Weights of a small image classifier.
Model: 8.25M parameters, 32-pixel images, arch vit, norm layernorm_no_bias, activation gelu, moe top_k, num experts 8, patch size [4, 4], layers 10, width 320.
Training: batches of 64, held-out accuracy 76%.
Data: 49215 training examples, 10.1 epochs.
Rows from block 7, named by matrix and row number. Rows with one number belong to one attention dimension. Each number is 500 + 40 x the weight over its row's rms, rounded and kept within 0 to 999. All counts start at 0. Numbers have three digits each. After the name is the row's rms in percent of the matrix's.
# q: attention query, key and value (stacked) (model.blocks.7.attn.qkv.weight, 960x320, the q third), inputs 160-319
# k: attention query, key and value (stacked) (model.blocks.7.attn.qkv.weight, 960x320, the k third), inputs 160-319
q.149 037:385503528504503444504501503473500473502495501464682501503532499593464534603588498451505496502500502499502500506501440408504498499505501502500497546503511497501477497487502366500550503572519530500505503438499403505499492499460586499487530484500500499500503501500502501501524502500445504491519499501500503499533503505628495501500498505500512501504529495417456505477513501299502537496496480381488500458496499392466503497519495501503540500524503506504515499500498499572397500511502498
k.149 040:498500500469500448491500567499497507530499558505488500499499504473501500454508473507501501499458500391350590500470546537500500499499492535500500449500497500582506500492509546527408500478500500500534499595499500501502497544648501731510500502500513500499501657500551500516502501515557501490498500476498500520498500500500500508517503503493500477496500499501501501570530482578500511500499500528501499492519498497500503500500499524500357580500500514524499519500503437499512426500500499
q.150 024:501501500498501510500500501525556531500498501562253503501500498499500497455451499500502499497500502500499501501500501501502499575502500501500499500503502498502504499525544590500278505500410504501502500501497501502505503500500500500501465627500500500500502501500528487500499500500756500502501499500491500500499502501499498502500498502500494501503499498500500502500529494503500457499497501501503500500500502768500500499500498502501500501500501502504498500498501500500503500500501498
k.150 013:500501501498500548500500443517501496499500506382499500501501498499506499584500500501500498499524577601499502500505502503500500501501581500500500498500501496500498500406500501500499461500500499610499499502499500463498500501499496500496500619493526468501501279497500496500498498502480554607500500502532500503490501500501499502501499501496500502501497500573492531500500499501503493500500500499501500585500501503681500500479500503500497502500500500501500501498501627491500502500581500
q.151 010:500501500500500499500500500500500642500500467696424500500500499500500499441500500552500500500500500500500500500500595544500500500500500500500500500374501593500500500500500501500384501499499501500501500500500500500500500500500499501563500546500500500500500501500501500501500501500500500500500500500500500500500500455500500500500500501500500500500500499500500501500501500500500500500499500500500500500500500651500500500500500501500500414500484501501500500500500500500500517500500500
k.151 009:500500501493500502500501500505500492500500500499454500539502493518500500499500500500500497501500557500487504500501520523500490500501500500500500477501504500501477500522500504500500500500500500501500500508500500500492503635380660501631501584508405500517507255498500500493489501503500580525588499501501500503517544500501500504501498500496500500502488500499508500500500499501500496500500500500500500570500603499579500497500500508500500500500500500501500500499500500501505500500511500
q.152 048:451513482552500484470500490490500574508534469501483502459499583556462592500500501500444553487538485539580425500498471474500539496477508459495500540463499501471550499501567439500512503506501499475499546464525501484585449472499507477477494501476507493477473423574483526496568496484491499469496527477509503475487499499495602461500593500555472456493552509503462503494492529411503564561535447501480515505500465508474487550498500427502580447504472512496557490561501459504420436505502501
k.152 040:501465486531457498481499456543500539467571501566491499482500524497492507505482503538344550482501489503503458491466499494437500500460499479536550501383489562455506499571488500478497453487530460490351484502507508350531486529481508491514498523506494501481500452500493499362513496495500500488492542498490468499491487390493542466497499467501458501452501541502453474500475498430492515499555498499468501540498500512523502535493628467458499476472485487473511501502507499498465547492494506
q.153 084:547504497418559510514513499503520468506447506505475502565505471498500485439519469500604472493501523482417553510502603606548443486565507500464484438544518485507462494533541607482496548500444514508527528572494539581412557552554545489560490465532489492559553528499575499501423500499540539548502496505508513501498507508496428508531442529502491499523428413545558516503553486579509495472409498505608501514500570504505495443500445519514488507512532542521429495478444498502637424511514475
k.153 042:558492478484501576544469389516555481447491501539456508529514461580555526473507477513504486452462524439492529514434394466503396513515456502500498509503515497556464480571534548426440502501491515517488502465425520502468525460403568471500482503555433500538540505476528470368460480537497478529582493539362494510442553497619485508513462501511487506521500500418526510447526477499485403491482473500498503587488539553494506479505492516501499508496510509475470515486493502490509665501490483
q.154 076:475501499593501456499500484415473497502514454461667487502501510509422582582570499471501517506528502519539441487542442441500501481511501447501499562501508559501497494468438392498613477520557505500504504437574502501499481435472532435420544378461525494486504501569432578499546506466487502503507500501548501471491490507500495478500499502578542483503563498483476502500502551458512580493499485468452500506455491362496499498491510489501555480501501495504503500529493499562442469500541521
k.154 069:497500528440535468500500587573497500540487606508503497539538494493499482376498496505544474502414500431382566499477567554529494500496490509496500407510496457523509454534507509507451529500500500500500529546500493553496521576548498620574566467537502547584502610464514448514489501500550501497488500440485500549515539500500499528533504500465500500501441479501525485500500470509497504504466511500507500442539531493490503496533486560509375590500500500518488558500492454499539532500440455
q.155 069:503465499497421503510502494501514513465536483591545504510508496586463530496543496538437494500496505495499481496482503507426480556508492429566553495372519554491490468547535505456497412605539506503464516505497419442493488505455564472512483477512490507509516497500433499413495475505574494523525524502500438507480531417536501505503486492527504500514498587426503431461503497500457498498537469432449500520477520520499500498502580504451500460496465504505499526525480453504466502494502511
k.155 079:501537500407517422449510499497473510499501532488449497557498459502461481404525505501499501502499569503409556499405597585526484472507500562478486426499498471499454407564529510511478499500486499498499501610491500499465537614511591519606547499542502536528536501497521442510483502475503554501498502436494505499660591499467495506553487512461445496511436484527494498503533495576510527502499497499537526500501584501536501497500490497511421496508526541498497521502485484502520507499498441
q.156 085:472499552427532576540499542513545411506474545444575498518498463485552468496471495494547463516477563481486559507537510500532502530495500526500483446553536388524503503487455531482502516596497518543509499513446427559441480511452470546524551463490501493535472513400494454480499470531512492518574436494513515611497500507567454553483460498371523533501455473460501521452500500493510443477457526500532504493504499447498499443518384545516430535510547483530481496445487544504493606504518476
k.156 108:501502487479575536521528517561533480546444555487492490499501481445503404491500491411550485465506523524524506510527460462569500459512514526407383538573509406497511500503496519493494599501450519532513504498439516559496515470499493519451502489451531465439496493489536495505526469496431535503520476484505577494456499532501489513500497539483475525508533406563471533498524499525546469500444539532525504511515477505498485505480437509613476528619565533518422494446433541467506572604542448
q.157 046:499521501395510537501500535582517500500464500503350500500500500500550432388434500500517495501500500500464539528486500516518500503499500598500501425520499411499506500505552592500371535501410513500499500535430499500500499545515479568573499632505481500510489500429587402500469499514500500499500500500457499524501517500521500519500500499407464500500424500500502509500521476500500431501494505499541500489522500631499501500501445508500444500500499499500500500500500500489564500500471461
k.157 044:500500459532466532500520386397501500502499397470500504501470499579503531734556498501501499499600487528536461501512502502487508501501549501520499545500502531456499547465503498496642467500499502500500487500540500469499502472503500375469422503493499421474504498538427573578498500500500500501496501559569501445476484501501499487492499501592512500501499512499501501509501500500501498500533499503501500583458502505501499499469499466496623424479501501482539457499508544500500429501525587
q.158 077:496534495507542498502499521494482499544461519433436496490460508383542469504442505478563505502503493505498510518510480483551515455494519563444464512598482478511512536460462506556505574389461494497552484498514613545507550491589415528486501520490505474477483500500544500610499532496413517485438497478500543485518459584424480491491515511483502500481511434610517551546495503562538501478473568611531500475531491477515494500489453495527500533499535493495492472486522562495543475500499501
k.158 071:489494500597471609565496492504533463501509455500595503448502518499550514577481495482483498506499483498596436501579391420473511528503501448535512561502505503508527589417466482483522500512508501503502500359498501499526439368455420484366467501445512487486448498497444561486522497522469478502503489588499501501415400514538515502475509479497540519500533533468506502498459515443501466498521503486460445500499411499496499505500509503501597504501497456500522471497503532498448501501513584
q.159 013:500499500500500501500500500500500365500500500449500500445500500500565501500500500500500500500500500500500500500577507500500500500500500500500500500660500493500500500422411500500500619500501500500500500500500500500511500394500450502430500500397552500500457499448499500646502499500500451500607462500499500500500500666500504500500531500373500500500500501500488500500500500500500500500501500500500308500500353500500500502500458500500500623500499500499500500500547500487500458500500500
k.159 008:501500500488472505501500500504501495500495502499499500511500495493502495497500499499507498493500503498498507501500191504504498500505501502667497500505503495501497499500502505500497431634497502501502500303495501505491502356355500503400500500503497499531503501493346499500493499501500500502500499500498502550499502501500493502501489503494497500502491562501506504500502500506501466499494502472507414500500509500499499493500496503502496505502503502500496500498500500498509502501501654
q.160 167:501495517457497528518509512517541434349420520474523497524526459410545470535569493500578481502480474473474528500503559536497495527594537500509504444501535495503438498479467514484503499501502501514506453518501507558377529522508463532510476447538454456530525552464486491581450498533515483508520472515523497522448504505460401511489398536483558504525428427511548495544497477507494499430449532533528513511478522473485512435508410542495477538491506499527445500450516563494579664489501535
k.160 289:478532497592536425487501481489480531536489501471480510467442572443468500494478500438504577500532502613544472498524448440507552458483505506482478570508450484458573541484470479513500515466495469497498477454566514501537484471507500445459510504493500499448467465550503530531542541451428623442423507479490526422499457517453500498558533511566491484461565499541480521501501539457527553499493490500478530490536458502510467518478499453524533419550513501467499491536503475525500459553522464
q.161 194:447445507546462485536453522454445542486548483511521509457484549551528582528473534520444550535500433509531457450487458460453546522436434490543532527465444512497529532485493430544541457501578479470474413468523437456571406490471483517480515500479501519487461488515446510502541512500501442437512511500458468534552466474541559490430550432497553486465530561411466445505446506450471498590567434438426495514511466477456507535519536480471500498481425430499581533566543515500409530469475526
k.161 143:463544580519523495499503574499496438503508452451557463485442507457456503541505501417499502588529597533548460499622455446512537490480515484500468543521498505498534521436433444520521511543501499505500538435521472500517470405500458503443504496422589549462448487516489534560540502493429508489605432468673533469523470551498508501498550494499486498480543501507459498515487525508560539500501523482491443404524476456461494519498489522546556541557499488554508421497441500520479448564519511
q.162 040:500575500500499498496500497501500433500501529442449448500483500247613421500448500502500501500500499500500500499500500500499500500500500530501502500589448468540500548466469500500500540363494477531499500500500531500500500500534410556500498533500500500500488530440506501601500499501501500462500420473500507500541470498493500500502500500414483554494500494630500540515483499500499500501500512577500500479500500435493501500501481500498499619498500500500500475396500558449500436498498500
k.162 041:503485500535466505432501488497528506500497491508568510506465500494506534495483496499503497489514442489507496487495488501456497505501502405516506490501484530515492514508500495489495498499535503503486490481497502503494489513380467502512478505512477578510506502494454494456493499505503472506495637638440502501366505502453496499501493484515580499508491532428511442488453544462501495497502498501476501503497508502479499495501499503485499500502451452503511506496502249500498698501502544
q.163 006:500498500500514506500499500500500070500496500484536500500500500501500499500500500501504500500499502499498500507499501501518499500500500500491487500557502491500500500503501500500642516501500512500564500501500500507500500501566505500501500500500500500500500554500500500514500500500501500500499501500687513500499500503500500500501500500500571500500500487500500502499506499499507500501500502500500500501500500397500500500501483501519499516509499500500500502500500499500500500503498500
k.163 023:499500499500500583614500500500500444500501500500635500500500501503500501565500500500500500596500499502501500500500499499500501500499500500500500502499571501500501500500500499500501500501500500499569500500500499499501499500497362500500500500500500400500500498500500500508501500500500500500500501510597500500512500500557500499500500500501500500500501500500500499500500500498500500501500564500500457500500499496499500501500500499500500500500500500502500500501500883500500500500499500
q.164 213:536410496438500500503499491507519493525453561500503532556527442496522474501533479560551475437445465462435575515441570566503459521532513562513515424501512474563472477545526554462489496493487503523523526571483509529438526583539565521574526528545475492558560551445526478507449493541572481552501502532464481542445548447497446539544436535490550500557428473436532520477516453553476497488461479496527482555435555495451524449515494553471414510457510516482485565469536464486559491451486460
k.164 192:581495484457547499459550463514498481500419524497488500553509447494491443487545483502534480477494439494466543523468543539554437470552535530425432452516535487507449458522530553480463565440441548500567512549428554530440532560507529509542520500555460486533559527538564526499449499500509530526483506535480554501452523508457427531531436544529494497543452467513548526511556491560543494408457523561563549562433544501497458452457441532544430500531535530508465539502487484506561488522506438
q.165 130:478546628493484568539499617517571445513560501494534499473537480566530467502507462488424479523479565464504493503526465451479494523492467503540500530501547493574490500498485497495456473623497524550511504464498412437527499460495486503487574478483513602464495500458477439526521504540489482497614465500496496519533546521606567571427515455439527543509513548451444463415502476488502497499549538473450434448500489521436534532516521571502543568502495491575561496453483501507414506502502529
k.165 192:510528442488561472444519492500486522533497527457362499488475504402491456468497526447501507451530491562504535530471513518502509429523552564431465499552497455501522506496500524543497541432441492488497531509485578501510527524574503512512498503509512445461500475497570500542514534430468567500372504450501530453478498544429506491540508581510478483496508494587501567559531530570566527513507543565505512518528499541584437519441508473524476466553508551440484497500501506498501479554458463
q.166 046:499520501500506456479494478501498488498502565450417445500493500314580441502460503502513505467499495500500517490500500500500504478498500585501502500569434468517500544468489499500501529351505463510497488500501528499500499500532477574500497563500501501500500508457545500563500498501501500441495475471499499500554475497471502500505500499415449541492500491611500537510488499504500500502501499556499500498500500413486502501501490499498489580498508498481501496410503564442501271498497481
k.166 046:504456502552471492489501470488538515499498453514511509505443514497502560474494499503502499489523451490506491488487472492457495507493500393518507498494468539541493529507503474489496498496535499501481472474498506501503473512421508491511495505512482588508506496496483521444494515502504479491497551634431501496329503501501498489501497486568612496505499536401505444491461557455501498498498457466451503520494507509502500496500504500489500492501444455510510507498502135506487502501501524
q.167 023:482501500500517507542500557500500500502548500500708501500500500589483500546591500499457500499500500500500500500500500500500500500500500501561499500502506498501446489534500500500553506782498513500504500500500420500500500504483500500500537435500500500500500500500501500468500501500500598502537500500500501500500561501550500500500500501500573491536500500454458501446652500500500679500515500417500500500496500497500500500500499500501500500574500501573518500513492500500386500501501500
k.167 022:500572500435500500484500569500494500500500622500497498500570501481500455415500500500482501500486500502501549500500543516500500500500500559500500476500499500500500500500500512500500500456500500500500569503500500500500500500571500567500571500500500500500500500500500434500500500499500500500441500398523500499707500500500519528509500500355331500499493500603500516500500498500500500500500500500500260275501500500500500500500500499500500500500544500502510500501500548500500500500464500
q.168 217:575695504473559527493518488499542458542500502432502493505504481516500482485600527451500470489487517490489528578573514523510442461543574500502440500622582478508539492461529522559501535508483514518623501515491596500483551471553501491475527468421603450435510511541517505487502585512492566506504497518543513467505502589453497522493500500534507511500495499553454512527521486504527486457485626593514493553491472485512503500500500527570486527562586516528483497480411520537550386527500488
k.168 197:551469498426481497499495481498483517416506535518501487509534453505499494510524519562536500505489436456436502452441591565472462508500484492511513436472453520438403485500500505457502480474553463499454467549492500492420515542508603524519472494550465482575565565500473489430421494468544471509500523504471486500501500472489451485501425474494527507519419498501553457522471467498435496512525471496525493537499552500502513490500451491480472510444487459462504520502537536502551529446479520
q.169 127:526498466446569487450482499511500546498499506501369533533503474471574485450466502551499500445482475497458553497422585576499469494513504536487501433494478503496486497567554553497433560369502461499459497546491535499486543566580533546568420620566439500555537501461616500515430496525515551497462520482398502501501499487480502498521464511483451500499429501511569499499498469516499530512501501552532500487522539570468534498501513500510469506518499514422497523500573499442580500500477464
k.169 134:497455499522435442567441485474505523483508445554521457499487514566499551531498511551462519578501496496501488466492491493407493532482449435560564513436463655526505533518502470496500431537558467481446500490516461401507478501491530482499498495501495567503490502516468511508499519502520451480529532584463431500493490443539515480500508449546545481496506576405502440477460493448444509537561404428467433508492492512450550508514543488432523488445435450496567505532500427506498501457466509
q.170 060:503504499500487503503381602566506406503490501498621503517500499516389497497460496475521497497500539499502501551500500500576487509504502499450497500503561495511500481499501504500499471620494565506550525500499485546485504500479505489500556439500498498501500550500335500495498504500500494521505498503613485500462516533508478503506494502509514492519500482473506505450482512502439366460488501478503507500499516504577453480499490501503501500503502503530498500497472476502502498502388499
k.170 075:529500500500500505496507488499500512485500500512645502500500500499501499498499472499500500464501671500501500578490503499500486500506500500500500500494501522500500426499500521500500500441500591500569500510500566489500505499268509500499494545500500496500500499500500500425500483501499500501500500500500500488497500502492489489500500500499456500501500500500500495505569501502500499500424501538501500500488500554513499499499383493501501499501503502503483500500504510500500501501502500
q.171 030:523501499500500497499500499500500680583500499595499528507500500621371500413505500517500500500500500500500500500427500500499499500500470500500500500500499592427500445542555500500418500499499499493473500500497500500500502507373595497510500500544500501500548473500589501390488502476500500500474611500433483500499525410499500500523489502546477499508500501454500427455542500500500527500500470460500531505500516638500500500500501458466500383500484500500500555561500368500503500500508500
k.171 030:500500404501499412498500496500500615499501499521294500500500501501498501464500502532499501443500499499499500500450502501499500501500500557479501499498458502500500500550500500499500499387501498498466500534501543499500506507667722490500500537500501500479500501500540500499500500465502520498499503390423499492493500451480501489499500507508490499499500501511500499500534484560499503500501454500499543506500500524500501501500501456498500496498500538443500501501501499496500500498498441
q.172 173:590464507446485501413502434537519491472455506505461508535517452503560432501516476521530484459464464461459562504461567558490444516534504542499523427512500513540468492532520584436429497453466498535554507558428537512454536565517510532546445559559436500550566563412568493501437507525525457516495502589470482509496533465465473536526461513504498530562430492467547520561516470547462456481473497586521546540407543512463513464489512517452459520459507533495455560472535473429550494476495489
k.172 201:499523485488527492493550500481529550570456470456509562571490506498466540519517488465642500475577524537496512538486513529536504488507534498495472476509518490588491497520517499490512528537495528499528525499531513656474510542492516490572503577536471496548522480491511573483447539499514518535605493551479548453416536546523440501536483526582490445545480437428590532510522515492551573486443485500590540501429546478509457392477460501529514430522502518499477510477571446526544398532590491
q.173 207:559518484426549500452500483559508505543452564493428528557546453467507447436507469521545452452481504496447583527460567575525466500543532555483491442533509454499489476521562573497446532459463499514543506567459553533447565569565535542573501538552469490549548519459557469500441481530548542536465508492512506533473559499434467532585456569480449500562438469549560568481524470566499494485459536548568501531523550537512501455526485534505422504499543547495468556477499488462571442496490432
k.173 249:464458479554457499517491487451514529505561460527496494424477556503503544559455562505429547500532476535557447460514450453450549510456489461536537551455458550500540549477430467520523470499540453488435473458537490440570453459504498455456471540458544498436445444518464509499560521481475468462497509534466475457480457488522570446467547455545521488455550547431437464503465526451486516551559450483440491504475441525515506560487544451477563452486462456459548444513568506500426495493511563
q.174 049:518501469500502506499519501500542579463491491500461536505498500538451498466407498499502498498519502499500500519485500500517440500503501487458497500330564505493500476510524510500402503504496513499504503500500525510500502500457527486515415504520498488501511477512453500454499499499500491506491503500644507495380515504488497500495489517564475480502500484461502501500506509503438464496499505502504544500499514592546499498488496495502503420501501536503484551523534490509502590516305499
k.174 065:496500589497498560499499571495495475500510497501517497500506501532496501507521400501485475500501568488503494498506495493498484501501499499502502507497535502501507458494501509467505498519503552532539492513498489478490497490457494574492498498490509508494515505505495484488506453547499499528579498493548498519526536498481478525420505496480483501524507503500490496521506458498499490503501511471495479494415493498492501504500405498498504530499496498517504494504500541502499499499499507
q.175 054:561499499480506500464500497540554503503474515501235499500500479415543412412460500501505491499500499500500546521500505508535452531505500542474501500532497497498500500500501578500328553440439499500516500508447560499500502500532500574500480611500500501500500585468583428499500490500500432499492486499500500500491500499486500508502500500463364539499489482504500546500499500529499360500477512564501501500559500622557501500500475500527486499499500546498473500463515500468521500499499492
k.175 031:500408465518422580500500395500501504495499466509500506501481499587544544668500498503501499316537457499500472501499501501501500501501501477544527499475502514501500531503501503498499465507551502516468385501499500501499501501498501464501336572501499391501500499498460498464499491504500500502523505609500487502375502500501499498426499501516551500502499499447501481500501501495498498500499501501502591665471501500500502499499566501448508500496473501494499501499532508500501501498515590
q.176 193:514430464483478503500500425523553555481498548591440503548493498491477480491499497575508523444486492504478507501414544532498471484481482552503536457451480561497474491622500548444471481497498484505449497562475534498476507588500565522592496575576415483559548482493534475403458452489529499501475516469413463487467558414476494490511441546504481509521472492526552492498512461556490498519499504501506545549517567583515492450488532495458467488459509509455479524499507491461521499474495488
k.176 140:467560559500529500496511572490501438558471468453582546523505500493450482528537447474520440513529574515515499527561483494527526502503522506492471508537568456619522500489496478486520521612459542503607602481504429541483481483465456503493538498485516527506507502496499541581505507525494501501584453508601533492469572524510488552499508507512493477572515440407504537504517526515526522497468499489532498377441506472398486457501463559529552524532503512635499460477446419501500463529549500
q.177 080:475477507591489457509495474445444480455539465474629465492483541517426548552499507470498551555501487520552422464574416423480523484473468470507500588486493540501506544446398392507603466503549477501500466428559474497502458437435476440418523422450539508476488499540446556497532533457444496473488495521510497496507469502483499501463511451512588501475579517495473458506463538486501503503532486450453500499500468393501497503492512500499530500502488424529544500516492508528469521507501558
k.177 057:422519530505524447497502614500438496563500500430538498486474517465485500505500513443507502552529501536525496496557481484518565494493509509496474516518483457496522511403452424586513513499505498491514504455517473538521452458500411576460524524469549528495442497501495522559518503492469503415501488352620535502557472588492500501500555500477491421494518500514497500505484535504534544513500509500498501363517482441495485502498492500543499527536500499533501472501501508500490449525523501
q.178 039:500471495477507501493510500513538515506489499498539523500500500500454491501509493594512500476501513504495509504472637550509501500499500486500500374498498496507497492723499507490494500582485500500502500599473498516499501696480507463594501499502497502498524467500508502424536505494593508505501499513497500500481537500501500510519501514584499494540472493485478500479510500500500501499489491447481501591484506503502500493499500500500495480453501506501493502500487454501414495432506487
k.178 053:532500424482498412419515481499480574487501500522362502500504500506453500405513509541498509501492498495462500499401534527499457454506498504501502495475500525472500446557536526500501498369501499469496499555500587498500546528597614488513492524513500494489523500529545499418500495446503551492444536381502498460543502491443501497498500505516424496501499501575493489523516493539498564502501497545499513513498500529525501500488501456498472487498510536399500502517501500501516500498446472
q.179 032:561501502484504492491501501516531617511484505585489529521538486566441482348514452505520483501501542501496519510415505535509448503499481501501501452459500546507499466589586518476377498522471500499509505507432496522484513557451623495572497499561460566563559496499514433420455508495504496514500553519431497512494540430502495534549492514514474497545466501484533500444519499515456501499480486431516502515489527632499500482500488507498495406500485514503495576509486338501522482499491477
k.179 065:523500392498500504462539413478508563458500500514385505502505497503503500512506541503500524401500500492490502501444526509500491468513553516500500494485503500498484481521503511492500500417500500501478482563500558500498518520595622451510494600503492469456510469503506498481498497464500552502502499496461500400484504500452500441490489507539438500504496500497484500500527492511499506500500498570501553578463505555520500499446508436500499450500500522384500472499555520502501500499500500
q.180 130:470427484444508483538467511476525479564454599492507492539508454493582477533497500518552477465436477469433592520497573547505493503508495611525498429527507404610493506503493533481510503504510503545513492557500470531464511556550553560554562512529479494552510547441507458505452494547565472540505479510449498542461524490520450544503451515455629532535434488444554540480508474524484499500482487499563476514492519461471507437537477551501407513484510502488498525442585511474523498465495490
k.180 155:600499499440499475397508475518473449463476542501490474505507457470500393510523495503522496435458395494485552456478523506501437501514500553460476462503479479461458493514518549475432507385490494510544460562401549513445507547502501597510478500518488500502538571445544501503482464490504492438480502501486500510496498474394464508505446509468492556512468477524500484565505490541500476468481523561506512553469505500440500481456503504499379551518511507504463548485487503469537591499483413
q.181 122:418504543549465502570499560461503478502538457499595500466508517574509565499499497497461496548500511499529434501546453434468499532471443499544520538487506500565506499476448429498550454598542512503502504438521400483542457446468498444449567431469506540493478499509427488502542517504492472496582444503485488500521500503630526504438538445511587509497532543372466473483500512394493499522536482429444496453425467466417510508517507503488566505501460473518557466499498499531421510501508557
k.181 187:524504450443544435455523522519479545510453526498420498567479496444470480407518483485557500470521501532472555501436583557544486458533517567448459431515497491519474459488543528511454542442477501473525505543465558556445539582510521585566497503574467481544540496500556498502435500423497540501459520423491527471496522506445449491585454568502455461527445455565560502567529503596526535479452509541548548505543566506533482460482476460523427494528529554487448508507485498497580484521500446
q.182 066:448482527531462500565500504487500439485595491499700482498500500555471548558534499499411501507501501500500467500531490476472504501500500461575513500483501499504485500499463445500610439626561501500500500492516421468500476490449499446476540376459559500484500500500429508458559501500500500501554499501500480502500500500562530500496507476500613500500510536456409472475496501483501500500557489406406494500471500386500499512500539500486512501501500470536554500500475500526388506501501540
k.182 046:497510517449551381469499635552426531502501586485497493498498503451360458368508504493499501504501507511487534497497498496537531474497499579471469501501487497435504439495499494540502508458502497465501556507502500514502497500507485653499524496496542501496497504505538504504503500422501554483441503293563532502632495498450501504553509525430411442495505475637477498504504502567501577502501508518499500388539497488488500502500491499512426509523538527507501502509492498492499499500473444
q.183 045:508534500432529500452500500542500515533467508500303506500500500448539384359437500500510460500500500501491547507500540542515487500500500548457500482529499500496534500500566569511353552396415500500501500512463563500500523501532500614502498621500500508500500500500582410567464499500500500499478500490489500500500500500459500500500500500427373500499466500544528516500500500500500491500496534580524500471579500575500500500500479500514477500500500521500500500495500500476604500500476488
k.183 036:500501498537469634500500331409538497500499419503500507501501498504515514686500533500501499456578501511599445501500477501491500500502501452500500531499509499502500530499501503495499501552499501503500460484499500501499500486463503358501435543500495476499500499497461497516499500504460500514532499754494501495409504501501500497429499495552500539505497508394500501500501514476501452500504501500501500604428501500512499499500501501501627461501487487499506464497547502500490501500552560
q.184 240:540480527429493508498465498580525500498500571511442509542517425462550416477479493535500496477447488476447557500449575561491486538502463525512514408494486489517487498531513566434415499474497474523488481565458508494444521585545483578586430558592445500542547533423502423520418466525539440505495494534434487551478512457470504518500425501429500558545408502493545500512494464547478446507500505511512485528518553542495517497540504521485432534477495498499498533453546520419533600468493497
k.184 299:500553473498578468490555500471482500545433501448499502531499499482503507495500494444573484495525522537517511560510489490576499438523545537434423509570522446548501489490501497510512573493453563501557505466501531578488510501470514477501568485510490470501504466498557530470484552471458557534501472483503572471499511556523436506531497548559497488503503426504529557515559555489569563443429513523550554484486507464528445445464428501574508491570554555501453471497482484550546417571554443
q.185 095:458501542502479455508457549486397495518539494488524486477521511523548529434455520531452504591502460480488509472512499497469516550488483498573536509499463501478514527459517494586520459490566480435495483492525450459524477490517473622467534502470517556499470525496454483612520523537516437476456515466503480546575469499521546499472529461366513469471502563501492473493437501468448500576540499491449419428559460450481533538576513504489477523474464475528568517543533524499479506457402539
k.185 137:444530578532500489503499531440495496512510439434601484491455518516443533594503543426492510582533541560592462488590426447499587504446499464504499554500492498500519521441461421506547499584508493499499518423538412496518414431414419499456505497431567582477456474523444522560551521490439501486581473520605506493544488545503512495484560458502503497495554504459459498500466533494512518501509496442489498420500470446479496511500501499513552497539499455537527458508500493538448465532551515
q.186 034:468507498523498505506492500461460429491523484428510483455479520499543527542477532478474521507503461501513476485610439448497526495497499499500499572553496474463538526342466475551584510467534499484502488462558504476550470419561352514410500501403573497434425513505483512619570493503480490480472480495542501474515445613498513459453550481476500502450534506526450493562469509486503500502523511544479461480513433418500499532502511495507515535503500486499521456513547605499462486507497544
k.186 071:452498566503500490542455579500489451517501500451654496497496505498493502497498480495499483635507561509508497496534474492500515519464452500525500508522493478514516508477497471513501500616502498501496508449501397500503450484389423550495503442485530586508476496491439504551503501515495479496503481491538500580520494499548501563518532477432549500495506511504498498500444508500500500501501501386488428440529491423490500502553494568500500534500485463564521502502461473497492453500498519
q.187 015:496494499509493506503497499496424491494503503502502496485500507500500506519500514473487503500497452496500486494510469461494500502500499500500501577499500518451500500251500404505525498444527497500498499251523506491500497383502484500445498502498499497489500558497493495495500491507353500500444591498500498487500472502498499465481497490487501503461500500537488489498478501491499499503514506501492501485501474495500501514504506498465501501504500497476499497500543517496537510503494518
k.187 038:423500520502500490548500606501486475540500500500668496497497505497498500499496501500500503661505440510507499498523495493500514497495500500499500506500490518495504500495496489512503500578500499481497533495500369500504493499474452509497522431499501582495493496502500502690504500498497502498498501499497500543529496500581500498501504500497520500493505500506498500443499502495500507500500500433499501434503496500492500502510500523500500499500500500586500499501501499497498500500499500
q.188 205:555460510439468510465464490545509499500470544505457516554512448497549446501508493547531481442461487470441568485447591581474482553510480535508538407500494496520468487531526556446456474474495479517524504576457509509447518583514502548578461558573438499568559538416520482524416494535563437523502501518471458543507535447465465529517443510485498521559414499494572504506498458557463476497476501514550499531479557516477508454502525521439415521435494504485477549463531497423558499433498478
k.188 206:517554484476580498472567493508536516543441520464501543539500480492496493489522473470571489446538501509483544558483528529582473431523536519449404459561524435562486493541515519468488572505468550513547501521475515594462524551490524479569521518553465487545549500494559530444460519500511541530517479526481573489423543537498457524528473537566495468531476419472538538503546526513581561467446496513557571528460550478488470427453439523575468475567534541489455528484499440515532439565571415
q.189 182:549524500428544559482519532562526494554435563497455542537530443481535427453499450500559456460480516495468585564474536531552446499532527571466472463546548449530500454518554572500418551495433563517568507537422528549472553549532506557549523543545456500528531504451582450500467484534506521518503477475498532537482570507497469561521468552475463516549459454512545560482576480512509476460449556543555509501507530537496499454514452555530437517510540566512453520459499499497547473505500434
k.189 124:514440455545433517497499404442524530494546464558472483467476523538530531566488553553444549468510447496497479466485502502434507547499495462558565501445481553517496553505482506496498453490531439500443479505519514439522494500556512452497404562493499490467500501499459494513511501498521457498487534592453443480458476443493533450481498476548521504483498550441487466520459497498456493516554471502470467601487489550544541533499562444435529434426457457480541494501585499497465478446487580
q.190 025:498502562426525494494501500500504514536483500493501505499557499498533500477500474499515496497502521512500532504503735601517501540500500522500495355555494376536520500527499500500446512531483537499573500798447458523505500551499509535608541506500501595504494490473518440503503504533576508499574422500500510575503504500552506581519506510433494500515500500410510547501509501488500505499477487499506500500500497500493500495500477550519484493501500508502502504499497486501492493500504468
k.190 048:580501417494503502455536370501507543500497503500354504505496495497504496498505513500503511385528502541494505504471507514503496499508533502496497491500507514508465497503504531490491502458495479506500494511494603503493512504540522468510400597517495398505517478495514494432492497436499549504497517503499502394451507500389497464508464511560486501505492494501504505553508501576502500491496501578507550608499535534603498495455496453503498404502508511437491501494546503501508415502503493